config.yaml
gain_aug_db: 6
time_shift_ms: 50
bias: "none"
max_precond_dim: 512
one_sided: false
lr_schedule: "cosine_restarts"
Rows from block 3, named by matrix and row number. Rows with one number belong to one attention dimension. Each number is 128 + 24 x the weight over its row's rms, rounded and kept within 0 to 255. All counts start at 0. Numbers have three digits each. After the name is the row's rms in percent of the matrix's.
# v: attention query, key and value (stacked) (model.blocks.3.attn.qkv.weight, 576x192, the v third), inputs 96-143
# proj: attention output (model.blocks.3.attn.proj.weight, 192x192, transposed), outputs 96-143
v.5 090:101129167161148121127109096145120127138158113098096129136149137190147131142142148094097154151108140091115147174110163142102126152128138104115135
proj.5 091:103157145095155167164124206120097158116100112158150110126085106063069117134120123166137133129149093151129149155114103113097119139090107169155094
v.6 080:168127187139155118119103126134112145128096131151129118139164113173156117146144104178086154158112149110100131109115151119138170198165128138092112
proj.6 082:098109158105102151122132124136138153132126098152098160175145138153123149115110159143105162092094135128112135113112145092117167152137089121121141
v.7 093:115081096123122108126151133148096136183166106113099148115146112140144170107136117138090140116110093134141138094139156128143147106095096130140162
proj.7 090:146104107093114078104120078119158135091138116155103114146103151143102106086117160169097158106112129104144135165111125144118078134100140148143116
v.8 091:115108153115150129146161114165136085092109156118118160153150110135124143144118145169128095077111142131106129138173122176149154122150125133128102
proj.8 091:147128132146098165116090115103082146120125127116126135093156127144141151110092134080144132125107133090091137125097160127105147158127124148077137
v.9 090:098189119103169145143101171134130124147115112104145145108103093123115218123094133125141136155118117108166140152155129100153148176129119143141115
proj.9 089:115127139100113135073115141152099112165127130137139133143135122163154122153165162135104147132102095154128096144157111145177119121120091101125141
v.10 089:156139156104074155132074153134126119166096095098171127101125122139154142161147125069136122131151134084114138164146082146142105129089116129164127
proj.10 086:085120096151075120129131117169130123145105154100157137144114142122206123102152121136119096172128133103166089125141127100131153118090107155089113
v.11 085:154175114175120133141104095093078117144168140135102137118169111160147129120123082174125127111107160147157114159132153129128139145087100064149142
proj.11 089:098141142128150160114113090152135109129150095099146089138115114133122141154088160103119114127115070114095118126134157102116119123119152164099107
v.12 090:093108130152144134167093097144158121123124091105159134154092072136079126112144095116142095157147131110127102129083163152145133099156155109176118
proj.12 090:139097121102120159130132125081176123164105136136146157116116109126123137091128114153124135156100121125163158155130169118125141146117152125126155
v.13 089:173142093129141169086141155113131098135112074119147138095065132134117107160127149105145123108117130119143131135103150141124172087130143122162162
proj.13 091:116113133110156148187107150133151155076110113101109142149084112149152154134137135116140093127122133164084101166112155095114178127111119109123140
v.14 086:142122114080103154139142107119112150136114109130132146130122083112142132124151141075173096130138139141206161125132097117153132156077133162136104
proj.14 086:117119155119097121107070121141101089097142101132104135127180123104137098140102123152113128127131127122109095118123134134115119112134085107113133
v.15 084:152073107128158136124132139152092113150133134119146120103106106161136133113100131171163150117138106149125136112118135145100121158111063162121125
proj.15 091:143130114148155115121096142112120108105123132100171146119160090098125141119106145140109128109137120102133133126130168163110137118158118124145128
v.16 089:137144090117098107114156088110141122128111153124112109132116126159119099136114153145128096110146101103123115135122125090091130111099146117111136
proj.16 093:162140126130105127113113140158144156150183126126114151119144121097139096132102144126132117119086153111156109086139105153110119135122099169084119
v.17 091:123139158158136093064122094093106095160117131155133187130128131084127121124140112128112120138131129126099102094159138118106085134140124114085126
proj.17 093:079122079143150128087128083136093106114129109140205128143125161134149123143110145107141135128130134160170124165166136143169162145132140109134139
v.18 085:137103069131195144134089143122131105111132106152140110144128109167115107106157125135127126089135092089161177150133170119100148098078124156130132
proj.18 092:101126093144126129142134146152147145162124140157085111124125069068112151115118134114108103119093138117102077089102120136137124163143139058116159
v.19 091:155144145115111120142176116092112100147126132136141114125161135138107136098135161096099126147137091100145149113092172093133094148135135157149105
proj.19 090:116143148116125129128121115142133119128154177171111166160124162117120139176153149111111080117148125136098139123147120134105101119153136135153133
v.20 090:140124087150109106160164175162114099148118076131119149089129101129142141118096088135105143112101163111147117143100095170155105151121129105130180
proj.20 097:158135154088108113093150133105120106128090150143125142150101135116146130137138148140120122156149134167141169103146165099126145174104106120121106
v.21 092:146132158111119133144157115127143094064106150113107111148146166153117156126129130115119080122103131103109125146118159099139120132121142073142092
proj.21 088:107180132112149173088112152108128116117118166115119103129093106131154152149127148107159127119130131096185086120134089162108159123118136119125131
v.22 088:138106112090121127120075117119102136118099113094091159106126121135110117090139108062125064091097112166147106113155135096093124131104129154173160
proj.22 087:112133062124116167092141147113178097092101135122115143094113101090135073145125121102106092153141133144084140128162128153126124145145150099128107
v.23 095:120114151119099143138098135112158121135110079147112117133144190135111116116121136157150151089113143101127114152106097126126152119125090080105148
proj.23 090:133135128131109142118122108127113128145161121139139118134162089126119110175122122127127154150133143100146139086106094101136167108119126141138131
v.24 088:114126144130105151121147160126147103112148124135113142157138121121104169124116127146165134141111163079142155126150113108159151114150127102154096
proj.24 093:149120138164160189140145130106158114090102062103170131114098131134159122123152152158063102096134145113142134137143113161114126154107166160165118
v.25 081:158116119104109118103105153152107135158116129109136110118158134118121134117130166148148113154141156105120145126106118168123114116123147107146144
proj.25 087:166117147168125125136124117113118123155131110163142087120108150142098146144118136111093171140149162151155119172121116113115130136113147132114132
v.26 090:144162106162147104140147126114137121137107121138114155128157101147206149141092139140159145140130150152146105136128095116158126144153125147096086
proj.26 089:129116120169124144069135118180113118150153114146139132115136142149140100152144114107099117107132113096113118144111142133163116143152150142098118
v.27 088:137091148145108136157137168088160120150134096092113146150085082131100134165138085135123165120094120111114115155096123096128135127102138134145138
proj.27 090:131092137140114146122114162117154126115139128105151110117165098140119154132107121133137137114171163107154137136148169101175094107108155153136139
v.28 092:124098121091135148149093114115097089118106167135130135153084165165129129115082103125133124113119111123110144153104123104150123102136160115111128
proj.28 094:149112127153142137100140126139134116116155153137115135117119144134123095116102178129093121158121137130146144065163138155129153092148157141128132
v.29 085:115144147128132107130086126107166128118129128117126129106100156105124142175136127139123136176135136142082128102175133161125123169103142076161181
proj.29 087:116105132120162153113101164131094143154103123144135128155135126147074102088131126133138097119114175129125160174121115090101134129140124109106124
v.30 085:137133166128100149092098141142174138147138201141134134137112109095111153161100112140123127140103151127177142110117104109103106123139129125121133
proj.30 089:167111135124162101107119121164150121154148115114114120137130091118120165122136119153137119175130085094104118108110176122117146106100124144168076
v.31 085:160132147088152093095148110123109100125134158149077099168096092123118138119184134127113132095156104138124143170151094182137130134111112143119085
proj.31 082:159133111097127147113093175154138164146148146156160159139144126151126156090112162123080113208143131160077101152121161118155083121144133135142142
v.32 077:139112061144143155132127179102095162083156119151175082094122143127128119151103124120109184105155164081114118109134082115129116103109113088144108
proj.32 085:098121167121128121152150136117122122142123127099091114062106128151134128091121103149118109133157112143113191121117066127089097153099111141119113
v.33 099:142117153123112110140117105153068139141169115121157091149101168118158145133149111155097109103166151193093119157099139120100104115139194091140115
proj.33 094:118116142141168108162136153150117124105102107092145104136160175092142120169168088168073163154173144124085092103133134084141144130168099147106157
v.34 089:142151123082110094169167123164137119113126134124126095176102168114118173125149123142158173117118138083143083134169157152098159132111149120121098
proj.34 091:103109147150118113123107170153103081137119114087112096151110156121151130145164109073123125165108121118155136128121114134100105151111094125101129
v.35 089:106131129098104163135134126131143123140082121121145128120092097125173110124166136120139150138170153098145125106127143135180098127142091131170120
proj.35 095:097140095071127135109112149159112100107129099160084123103139115151161130154145174152149132126093118129161103145100106094132110115111090107114139
v.36 091:123171128128099101168150170170060108154124139126085135080136125145138121138122145162136112118127139133152124122095142137123107152091126102115107
proj.36 086:120135106101137121160136108148119141163138170104138121137126131131167105123150111122111155081137140190169136156097123128125103151126137165144098
v.37 084:119131193122134151119159135147154141121115119129108127131144107127167125082106118133132127153113121085126132096090065126090166161092117104154117
proj.37 087:138120113118115153112122156111125109143088137086133166175130102180110178111163112117152108108158127132115118208148135146155118105140083144101128
v.38 085:132142098143151102098158186120132120142116129148150106116136173117138101123111058184160105121109159112139132078112130097143102122115172138171164
proj.38 090:150110141163178141131142098139136131143135152136114143129134133117160142122187154104123133106156128140167110171139176117132140134162130129133112
v.39 083:114122108103112130141117122148117143130120108160103122111109115120148111113106139147105165131111133116152161135157135095157162079175130120129132
proj.39 087:149153116083127118165147103131124156117125152153125138126115150190110096120161148131122148128114137158109144084125147136125124155140133115134128
v.40 088:132134139138164135066104110128159124143134148099122130073109167126093139107113113117155136120151182156149131114155147087101157150090148142141143
proj.40 090:170113123126114115085163133119140094092143125112113110137145139122097123118120093116099148145133130110097098164128128132158135109149127125151100
v.41 088:142127075107167091121121139110119129149109146129153145161148142113147103132144146148130096161111070143166128076117091134113143174134136087151155
proj.41 087:088119134146105109152130105118132145120131140146144133136135107118120144079116120121104168088105120133124107115122125169168131120125094145146139
v.42 092:131128137167106156102172128152148155138159117095118121139146126148144105106132099115141142079148164074140107177130129130133182163119121114111130
proj.42 091:153100149125135135135139157098110148138111148115125109162156105186122145098148141131156117114108134124143127108124082137151049068107144127107084
v.43 097:173123135135138146126080189137138138115135163149127127128161132110135095122167142108126091155150099125097134121120154116136137129133120133152079
proj.43 095:103170144091137099146087092101106140139128146093121146133100153102194144114118170151117121103111121100094140109113132095097157143118180127105148
v.44 094:142158145134125104134096125105132146080129092135068086110102161094097133075149123135114112134172135144095129159147163129114156134121103183165111
proj.44 089:159118150132083132144161126150119111148144145154138132141189131119087088127146184089096102140115131144147138145139150135093171137153097102149115
v.45 093:180109103141157173182126110148109132128106102159167135114158105139109093126115120123116165151087091118191071112151130109103146171157127158130165
proj.45 092:139173142110104119164103099148177132113114132104118153117106086128099161151163106131156141117113133161129185124173121124131169168125148095156148
v.46 097:176114072155125153118137136078168131109099105140097096134121154176171110127151138151118102173123093133172155138127106120094110181142078159114129
proj.46 094:072112125149115153134116147116139147130134182103107124110084110115104138098120110085144142114111151116147096134084139193115114132135149142073137
v.47 083:131114182134111113140102135138098119176140099117133066160182118133089147116143118151115123158114154097127190173132123152094117098130150140142127
proj.47 089:108134159158116148148134136158152160140094109140150142177133093102147145148141129121101128131122156171152131132128117131160114105077160091128134
v.48 085:155109093115141141082126154114108182187107181127105146120115136104147121143133112115126149129093180129153132120097097132075122095138120141135103
proj.48 088:165147124109133116146135112108167135152131123109124112089137172119103146125124110179121139119155141127157106117104164152181084146129108125063134
v.49 089:061135166102118119121142119124157099123097129137109131126082150117109125135117077099149163112162100146096091131128163170110096170113120133128137
proj.49 091:125124158097144123122113122102104159103125137142156164151141106152143090123143135118135105141146124157154113107056108103124114068127199109149086
v.50 089:164106118166125096108127156086132127165129132113131135164141124143167162118089104155128164099126114166130129147153130134169143117152194111095152
proj.50 089:133179106169108104138127136140159128156143130112152134118148127158130106151155119107096131135165146123119117106111157155127119134153141088142138
v.51 086:132138149144126132143127147125088108144120127129136123113093124148098110112120165130144131111141086113158103148099135130108080163110107148116116
proj.51 091:158134163093163141141157080102139161104174133079116169103098147083118143129159092133133158114108147140117105145117142111086171082116091117108135
v.52 085:095106138143131156154127112166143116156141119143166138178148142135121133094110149151181171106134155144136104127116098145139151083116126119126125
proj.52 088:162104116168093132121135166145130139148142111113122108136128142126141117131136086145136128109144135102174148075096118102172112150119151148160130
v.53 083:087143156161143140112152144172158100140131105158117128167149137146112108113128155138132137167157176107089109136116124112132123162136130125133129
proj.53 087:157114126134122155069130143162174148106093179148133133138124106149100158145124157147106080122141128117162152093129102139148101147129100110115147
v.54 087:109150157111111100127102096122150078123110111124134155131104129183119146149156174108104111124151104145128129101129136079097180123093069130134086
proj.54 088:095110123119132193082128145125151171125144146113122132161119155133123118112076108171164110095089148110104067106179104147111091122118158150121137
v.55 083:121144126113159084113137120153119131138139111113126118140145087133115146142096125095080136103133117125127122122136095168100165174138105089140072
proj.55 085:110125106112106134135113125121174159128120162126155104159129095116172104162124101142106115150155137137098111124133132141103069099113148119142169
v.56 087:161144139131157080155113123161131118130112085152141143139097141117122132066121109103102127128131109139183153118132116116095106153145098138084141
proj.56 084:108091153149080160119145121156122095109127105164099117145214100167140127179164135129164160134138111158160119163089161142153139134134127148151137
v.57 093:121124113121091157139130114119098118117141114106087116121097111130092107127104166149117160154097117147125112134149101080129116090109104115106148
proj.57 084:143139150120135094153145125134160080125159161129175118130105150159118128110104121135120126183110131157167103125083130112136137095111111102147116
v.58 090:140150179108141123122098125094133129131128140145127113133119166126172150145134087133123117106130102131151122161130129095107106148165120125134139
proj.58 090:116115147150141130097154128113142109109158089064121072077142099110188104113164106147139159083134140102160098096126134148147148110139127140149133
v.59 089:114128075095097172128111145170160103118123131145136166125141121134122144111137154117114082122132106137106134116123117136078123128160143058166134
proj.59 082:119114159199158141122119112096113127130117156089125149117124110115128106147102123135104131125127172130197130155122098132135139119110158106164135
v.60 082:111151149132084095118109166065148094155159110105156103154152117112116094141132129122105106129076123118167129138145128175121134091077148095115100
proj.60 088:138180136140081084128111150126152120129129148119109087138169131109090131128115100102114111126154109121105107112138143130145090134122131122084125
v.61 083:142148182158139104161118075162130134125146140128141104115136145124157129083090098095117134146114115069163098116105143129116160144153155149183099
proj.61 086:115157138172130160125122133117118144121113135108119120175146117141111161161107141119110146118100114096144184097130149136104124140130094114149130
v.62 094:126160145141122129136120101148162135189105072134128143099126107072125126128124122090120128150159075130109143101099119149092166129114123089122093
proj.62 090:068138166089109096135135110148146144116131090120121115135131086165127140113117116105146121169162115132139127134132123148141119113148168138119149
v.63 090:133146136054135169125143140132096057146116125118136180152147108137100167142090142130170132131109152152114148127113127145115127108139108091117110
proj.63 089:126121153160116171126120121092149137128136076160069137125133105095117130102107098145106120126133139157111139114087153085106129116144128119175123
v.64 121:123158136141143122154108136124121127136065164119110121119129124147131123104133132123141101117139144148085067121133132128098154110144103114153118
proj.64 114:112138137133146144154087129100072152145119116082106079105114165117128119156130095109113118118088140166089091115107140142141143146147131134124097
v.65 113:118144144128101159123146149170110163131167101137148140135137153130098131105117138125166148122117096121103152104137107169138120126155071090109127
proj.65 108:130095133127149174109171136161132122144163087133172123111158126154111110108176159130143140180176088119174144118138135118125097127157126114084116
v.66 122:092136128148154131087182153118104120112137135088121116174073140105111109125110135116153128089133124161114104141119087112144147143119137137143134
proj.66 115:122144127128096104124163136123143141133126162106116131157138126101101137113106142150131148143158121109122116131085126125115127148179117144117112
v.67 131:131116114138126157125173110094120151121127108160162135094125137175140151120142138109139115167119162139080124074095152130078054127109152117143125
proj.67 133:151143101171140131118126122093130181107107133140123106080096089128146108088125114087130120161160152162116121121068162137111101077135155107105132
v.68 116:160074106148147155112119126140121157145183141151108134099177150138072139128151168122083153118110115090091181175179125141132101109135155096137167
proj.68 112:144135143144136133124127104125107150125137150155115108151137110157100095129221130135083138179125115094120117096119125104111141157151130074121077
v.69 115:123117122136095123136114093143128114107110109133153124131124111095140171103092097144149134137147138142142125115101149119147149159141154118086094
proj.69 107:148118123110107135126137147132097140108159108145084147134151156124132143130140101172115161132129138153120184153128120156155144142113102138132186
v.70 125:183135126119137158096174119128132089113109108128121135117093125125141145139096146129160152133115163087112165141160145148156159111161123143117125
proj.70 120:189133131107146092114151118136096154115113085139092129124161164097115183116146096100113122146070153114149143114141145135093127134126088103125128
v.71 121:107138107141066145171151149143116083151132147150107142121168131127126146092138080147156175105177145113109119087130101156161107148138114111077143
proj.71 118:138082151139131185143118100131111130131118108109121106137168090094111109105090147156162156093102116105070141120106136145111087164179150129116141
v.72 125:149155121139108124106141141135145116157104119095131121152154106092172115145147100121113121144071154099153109135134146137095132148090130111104128
proj.72 119:093132085139092142143126157131094118144097176109146167164162155151121124144133106131115142108133159101128130152155122181106128140108092134133132
v.73 119:151117144128166103111167172142122167147121115134100180161144119092126082110175135110134099119118119127137078129108183131111094101110140160140151
proj.73 118:118102161124118125115129145147190112097140139113081154119130117081140153141140140078147128143132110109113096168109165165133129110122127177144147
v.74 116:127138150074133143127171120133099165108118132082151146155142162111119109129130113113135156131119153125093122116164145128136153137154157101103156
proj.74 113:152178155103144094106157128168138108119153128132126141159167100087160130131107139119140117116135118149113190128085134089125167116148132098104142
v.75 119:131151166112141073081141097137114112143137132111136149098116111088149116134095117126126130128148144125143134134099142119129154162181097160133105
proj.75 114:146157169058128090098131145149109121153126128152099126189096143090157088147113085143140124115145148156148109139146120135147094146121093127152113
v.76 120:109115101112135114139153135099093112159175191122166123124100145112122131113117135161146177126102134111150132119127124091109158099053112139132141
proj.76 114:117107093101105152166147101109111105142109165158126161131102099142114123097115122105119125135088130139113119103100184070107120134107168138171105
v.77 126:121165131150139110145137098125113112144089168157115120119141109128120110157095147072163124138117130114142126128119134137133150108115134103110149
proj.77 117:118131120173135112106139108142116146131091094116119095178108124146106107129094142097144084126127156124121114136113121119132130096105134147189122
v.78 132:169145112122122102128134147157146132154090162111100104150156140155126102103139109099110137088146060159080135127115116148118145118129079147104176
proj.78 129:141110125130121114116138154169100147142120172101089133120157136139159106124164115140181090143147143094111141098122158101109175145138149139151168
v.79 113:165103155119146157133138097135176102149106136151098155133137133105118121107106080121122132160142143111110184173112131131144086099105175127153120
proj.79 115:163151137114138134141109150144154119160116141122143172131134121142136097097204093111086116157139169157063113094105113115137088132111121116131116
v.80 121:117086107079112100149175135110122160132134172111080102131134107122119097161140140125165137105109101116080092153107114109119144142113114138167094
proj.80 111:142139107121104162161163138099118158072125121109113092167110160106092106152098116144124163104109063188089117123122113134138108116179146136095095
v.81 115:165145100128150115108157100147152158165106100067122100136134138135154098121128129104143120159071150132107123176137145159105127157076117118135146
proj.81 113:166153134151134116128167152130118160127141157114112089178104127120145098169151120120166103135131114165104113116092144126119152145116136105119117
v.82 120:123108090144189126122095119158120154108150178127121121107142116145147110161157150106143134101096156126085106168138121131133128132134130141169159
proj.82 114:096113120143122140176119101144130176105119158150112136109118166162121126162166138131107139121129110148120124160112096133114134115125149116147157
v.83 121:097125121153149132122086123118109084124094118077105094142125100162128160144140098099158110144127120103128124113117206129128160142097116127131130
proj.83 117:182148097086157138115112154157148123061126097096108126134124133141143146148148078116126099140127139117135153162122149159138185183137127147188116
v.84 125:151140111127092157063161152130147129110154074116159160158192137110108123112147187119137110148078160135185112136178148130171120126105153125140120
proj.84 121:146061127118120111128169160145136112125174073129150124172156097126110146088130182114105140127107138138120112126123119123105120123122136110123101
v.85 116:111129136186118144086110122134098083172147123110111113153104124154145140121093126124104154099160121135146187094115168123144115114108143149088097
proj.85 116:091116145155125135112144160174148065153111094103157117137102094133144180087119139127112130139117141129124137147143169103110137133103152115161105
v.86 125:157143126194129101116162150148116101137102139123139107157114097071127138121113093130115132119141110123121115142148084154174156143132150142131151
proj.86 122:111114127108121158118163168112093137158143106168119113126131135100086145091122091144093146146087121079120100155144125146156158170125130137138152
v.87 126:089134122161120130136154184138129074156133170117154161090143112104064151107179156111131147134139127112113133129140094139117119100126126149163144
proj.87 118:118125135162132171165163139118122107153099147117104140131135136134144137107153143087120133171142145112114114097096160137174099138161154130117131
v.88 108:162084119146132166118138130148112095100087127158126138113112098096124158130129127159156121130129130094081113145110100153144146181149144142110104
proj.88 106:169091133153135118095123120076092147122132127151091120101139126131142122167124101158118093126141079114102143124120130103123175117169110106125188
v.89 122:101135122105115148127136162117157063135106105117140132138119109121133120110139132139130074142106134132120121106096106157098144145133138163149115
proj.89 118:147084135129149137114134134095087123118130132091099115131125147130131136172111135131112120088153134159160135109089147149142132129127125119147113
v.90 123:125101104152129086158132147118147123167158091141102147135142136164124077114137121091175139142116098164073105123150144164140123115138090140109128
proj.90 121:107138121155163126139130157091114121123154128145119088140108148120132111131137169135128103106132110145101151122147141097153093144097121134114098
v.91 121:119141144094131133117083107127112143165161108125184145123116113150136129086105150102144069132118151186113132123122133131129130161139159142125144
proj.91 118:113113129118143144086110117162122144167137099092105117124123084163128134108112115164146062136142146112138142167139128150141148089124147143110134
v.92 128:091107123165112126158117121106120111134132143138155115098109102112135121151139086145144138152135119082172155121108134128114129138141104127181139
proj.92 125:094136087142114105125098133116157138106103164112139106125163122137123172157120091126141150141084084123070130107169162118160135149135131141149105
v.93 122:117125128138119116112132114186112168121131136116120124121076152128083112102089117135126108119090116155169085139114123150142110125111153166112148
proj.93 122:106148139124113145119124140145139142155157137138138096116114140101083188096134124140124087130133141115133132126131164134154122088102159140147132
v.94 120:145146143129144064147122093113141179100111139106125141101132143148149110106164125170122094164134157157101168094126095111161155130127127135153150
proj.94 119:146162112124157130131122121121130160130146167118127124115137149148113092109073167126137152164118143095144176106147092105116159125110150130101140
v.95 133:154197127148082120155166129132168099080119121088132121114147164149089095113145128101155151123118162126132118174169145116077149130123167124079179
proj.95 130:167110149142108112142123113127114124114130125136134158153109106129130120138118135117167125128137131095110107150155123116139118098102172106098162
v.96 115:142114128140104138150132154141139143157134112095097104108142101133119155162165126087127129124132101135123141137135117131096138111108149140119088
proj.96 115:081133112129139143176087128132151143136107153089118139116135129111127184159122103110139134151152100161120128114142119158115147181101108136116112
v.97 135:140139119152134124141153136110108141130120107136119116146125114141122148119140113133133085143150134089115123124140167113116106142131146174135119
proj.97 133:163162116158139100114176141109113117131112117144080119096153109114117143109108133143084119162133107092093099157144089147118157082158095185128112
v.98 134:098094169117110131120098099139103143093154116125141108148078168123127149099086134150150163147140107157130130157124125156082133156123132117171073
proj.98 122:091126150102104147135128159109124118116146137150138112116108159133123166124071142143107136162124169141125124126136151129122113108131106119152111
v.99 117:109125137093112170188133129159088123156149113170109149158126164131119168171071143140133116103140108141138121109144128105114102127120137144113109
proj.99 114:156114140132121166182149109179118125125121134157098099092143136127141163119155176158167071114168153133155072119140149102132122138148135167146127
v.100 123:181171089114109105112063125103180134119146160166100130096133131140154108111074128156144146114166141117150188129119134145160125100148148114125143
proj.100 120:143136089150113126122156131173160117138162113157128144133126123104121123133117129180125116139102138137153135118170082143099133118098157088128082
v.101 117:145159142150132138105103148105199114108159107127170148086161168148090167134155100117153112139137130122127101173162096161104093102123143091137110
proj.101 113:132114182121177135163130113108156119095135103123153152128171081152125101127147121118103129165138150136160097155159107149110112160133141097106073
v.102 113:090127104109139125145083133128188131080164190107150128089140132092097150106083167127109120154153139090105102153123140122157108121124129126149118
proj.102 108:130148150098137121151125160137151146097144120079103115083156117143160095121133135097155121112083115138097116075127139118164103076162111103158125
v.103 116:159142147122151131137134122132119128126105106160163131166143105161123119125119117116084133101140114152099122166137145137114090112117120102133128
proj.103 112:114106120122141090144128109123146151118167110135161125143147122112151148073099119131136143109179104108167099184150064097096157149136144134120112
v.104 121:155147152127123174122156117138139115102104144134090119138112108168148125143135117098105141163125113122092092125124112147135126108129143100138113
proj.104 110:153115138111126134138135160135106166082148134148119116160102110129119130087106113098101137135169124140123125099135118147134179173126155098153098
v.105 112:137130139097164138128170108148109118121159091142156143126105133136077171117104131148143120100153164152148131103113164159151113132114109125121106
proj.105 116:146178143103153146143108144154116121116171085129124115120126131129090136115138122117135116107144170147141142113102144113146148099133147155149167
v.106 113:126165093119147111114102143124148135115120133132181132144132127161139122131158130131141128131113189156158075172142099120091109099135079113126110
proj.106 104:121120126127083111111114171120109108091146117123111117160156157147106152125095124110150143104136121148178127114138142143148149134142121141144082
v.107 106:118154159137096145156145115137137160160162125120090126127108180115160128127126123155132105163147130082103147120094143102111098177109116123104110
proj.107 106:150172124131113120158121152125134126193148106122129110139085122122144105132132116153126077125127152122123129121115131126089123127125104119134137
v.108 124:127113121168137119127145143136124100136125160149132133141131138139142142083158178140132175138122170094127146150131105110108122123108149130124136
proj.108 118:125126127160143109148148164151101103146141165103098141139121132107170093122135149156101157109092177103093134108129175125141131099169118109119125
v.109 126:125133139130094090078113175116127113135122131138118133132136113090095133144111097129158126114123181059109125101110185131097119084125122102102132
proj.109 121:147148117122106162095122159140081102153131132114124174123175109081117145135132086114148142131104154100163127158120111172118121172092143084131143
v.110 123:143100168076156110129135113147146148138141103080139077140129167121151155116078134097146145146110118156159171134145131125113118144103139171139149
proj.110 122:152133104109105087102137103135156110150113149153098112138131161118148120079107144090105102174129138148124128146101143127095106109109097111090136
v.111 113:121162116097172136111050098137097163153125135132107114137093109092148114119131143134122116105105121114139170126150138083108180119139144121105143
proj.111 115:088143141101078117144128084122136092173116114131097117101145133130143155150145116165159087122148093113122156127103119112128175121117157105146101
v.112 109:092106119128145144143145121153118118109175164129067133081146182081111130100136168135153146105152091118153149134129153107140141095156107108140060
proj.112 106:105156159115154154178141117142119104088116137127113125151108115136159142139124134148088140106131111129130116144139155120158123125167138077110080
v.113 127:159140120105137137101158131132173150107132132124155104191120106145149132131113101100139082151111151098144132146117101142154149125110127087165114
proj.113 127:154129083131117148086163120121170165089188125092147115115133125138138121113091103086119121139124123120097153144159092136145124146141087103141140
v.114 122:155167124100135151103146130137138133109114116175160120135106170094095147132156084108178148147131134114136097124102143121110119098145112111115108
proj.114 117:172174104128133112126127129158094135079092069143114129121109120114138118128113090116176077143120143088157115107116148130140065125152192095134089
v.115 127:120100136148126147126099080184127121133131131140119135100161132123147114106142156104101152123133136129103141135131142129144179133119127148089148
proj.115 121:128071163089137137145099141154093121159097121144104148123117106143135083130119139119090138107115100143129117153114092131128146113154113110098131
v.116 130:133136140092107167160137078158149105133156167129121125128135159136134118143127119115174134124076090137133140152105135112126134085134109127146116
proj.116 123:132122126116151129114186146176160103088123144120139134134103160114120128127128145152154133131158145155111108105119106134128089128083119103133068
v.117 114:104126106135146097085077103132110139123147111147078136108176094137154149115155167145091133133134151114040149122131153105131140114104119108118087
proj.117 115:088151127118106116160081112088110103126134086115111116097116090157132119147112157122148119108103132148127126113123131061136163136111118142123135
v.118 114:126123140093168118133107141102129102128143142094147111085087138090120084111097113104118177119145151091129148139100094097165154157128160124174130
proj.118 109:122121115133142151138164130137146121150146116129125096115114183108104097104081119137138169102143140144133138141142069093200126117155125098166139
v.119 122:147120082140104125109103117144174087132174133147170148118133131136101173102095140120122125136110123133139137122143159157134126145124144117123197
proj.119 117:141138115126152129135160168139189147155140155112164150118129091171085147106142138137122149127106142129138093145122124170176143134130089125127155
v.120 115:153158130127123087181133137085084140107122182104155177110167148098092093173130148112180130168154106142161132059109121123137121149123105171081130
proj.120 117:099089137123131127116135101149104152150128141123158152132148134128147073139062147156148114151108130122162120095135132118121122110139086122142149
v.121 126:115090104126128138102108116078160053130124137137187127148132136101109147129120147109155153086155124084103131123190124145127115135111131149115131
proj.121 123:142110147134142153132110124125122105139105165152212118095154165099135140109127131114153140134087142130125122095114152098108150133095099110129113
v.122 135:163135111145148152101151135136105129147113138137151144108132163141146108082162135143117173084099162120150126162138126132118117130179139087155113
proj.122 116:129122164191109124138127088153097130164119107135152163167073146143127126139161084101105094085101154160101133118110145159120149110149147112160054
v.123 114:139100109105138096113151124110140126145119129145119152134122107141127094111138147106159103088133165142136128193128088170097099137118105143138114
proj.123 108:129149122101158085128139149087152122114115132122122133120168141144126125127139139120108079144086169133114107142095114133090080111155111192147104
v.124 130:136132150126137100134151133082136147149169084148120129139097132110115169101155127144130177112100089112130147151140120143096118140097155102140106
proj.124 120:086186115118118151139149155111152100139159110176159124138119122143171138113122133122146156125158092128133152162134130133110103104121153128092114
v.125 114:160140090111159143116138107170143126128128115117144060111096138109189160144144175137154157118126090130119143152142140138180152072157141100120117
proj.125 113:125124105076110112109099149160168112102170087151089123118114158137144113152176204147207154137105121130146114157123145139139148108136120115119088
v.126 120:114128142078116114117138170135136131129150140082095164115159130123141139106112118157099146134172139108138111155134135112122120093097133106131127
proj.126 116:124142149072114118137106158130135125124120109111113171151159138133119152132181167123085140111156146156158146130151107146151093065093109110141155
v.127 118:098113134110147098124114145153108123121137171112136092111123124157140148132143129119079143139127143158108132109140131135128133123134110125135093
proj.127 115:150148136121124137117143121121139109121109121147150099113097144135124135135081144162116123089130152178141083145126102152135116118146127131083135
v.128 083:100094069124145103108088140141136146156130069150118061070149139119141131165113119080112177164121116167116112149123149117120149102171090115150131
proj.128 088:115135154131146102098077140151108149143117083144171121189123158140118090120137128142115177145103118120116139149125134063149117122130143138132173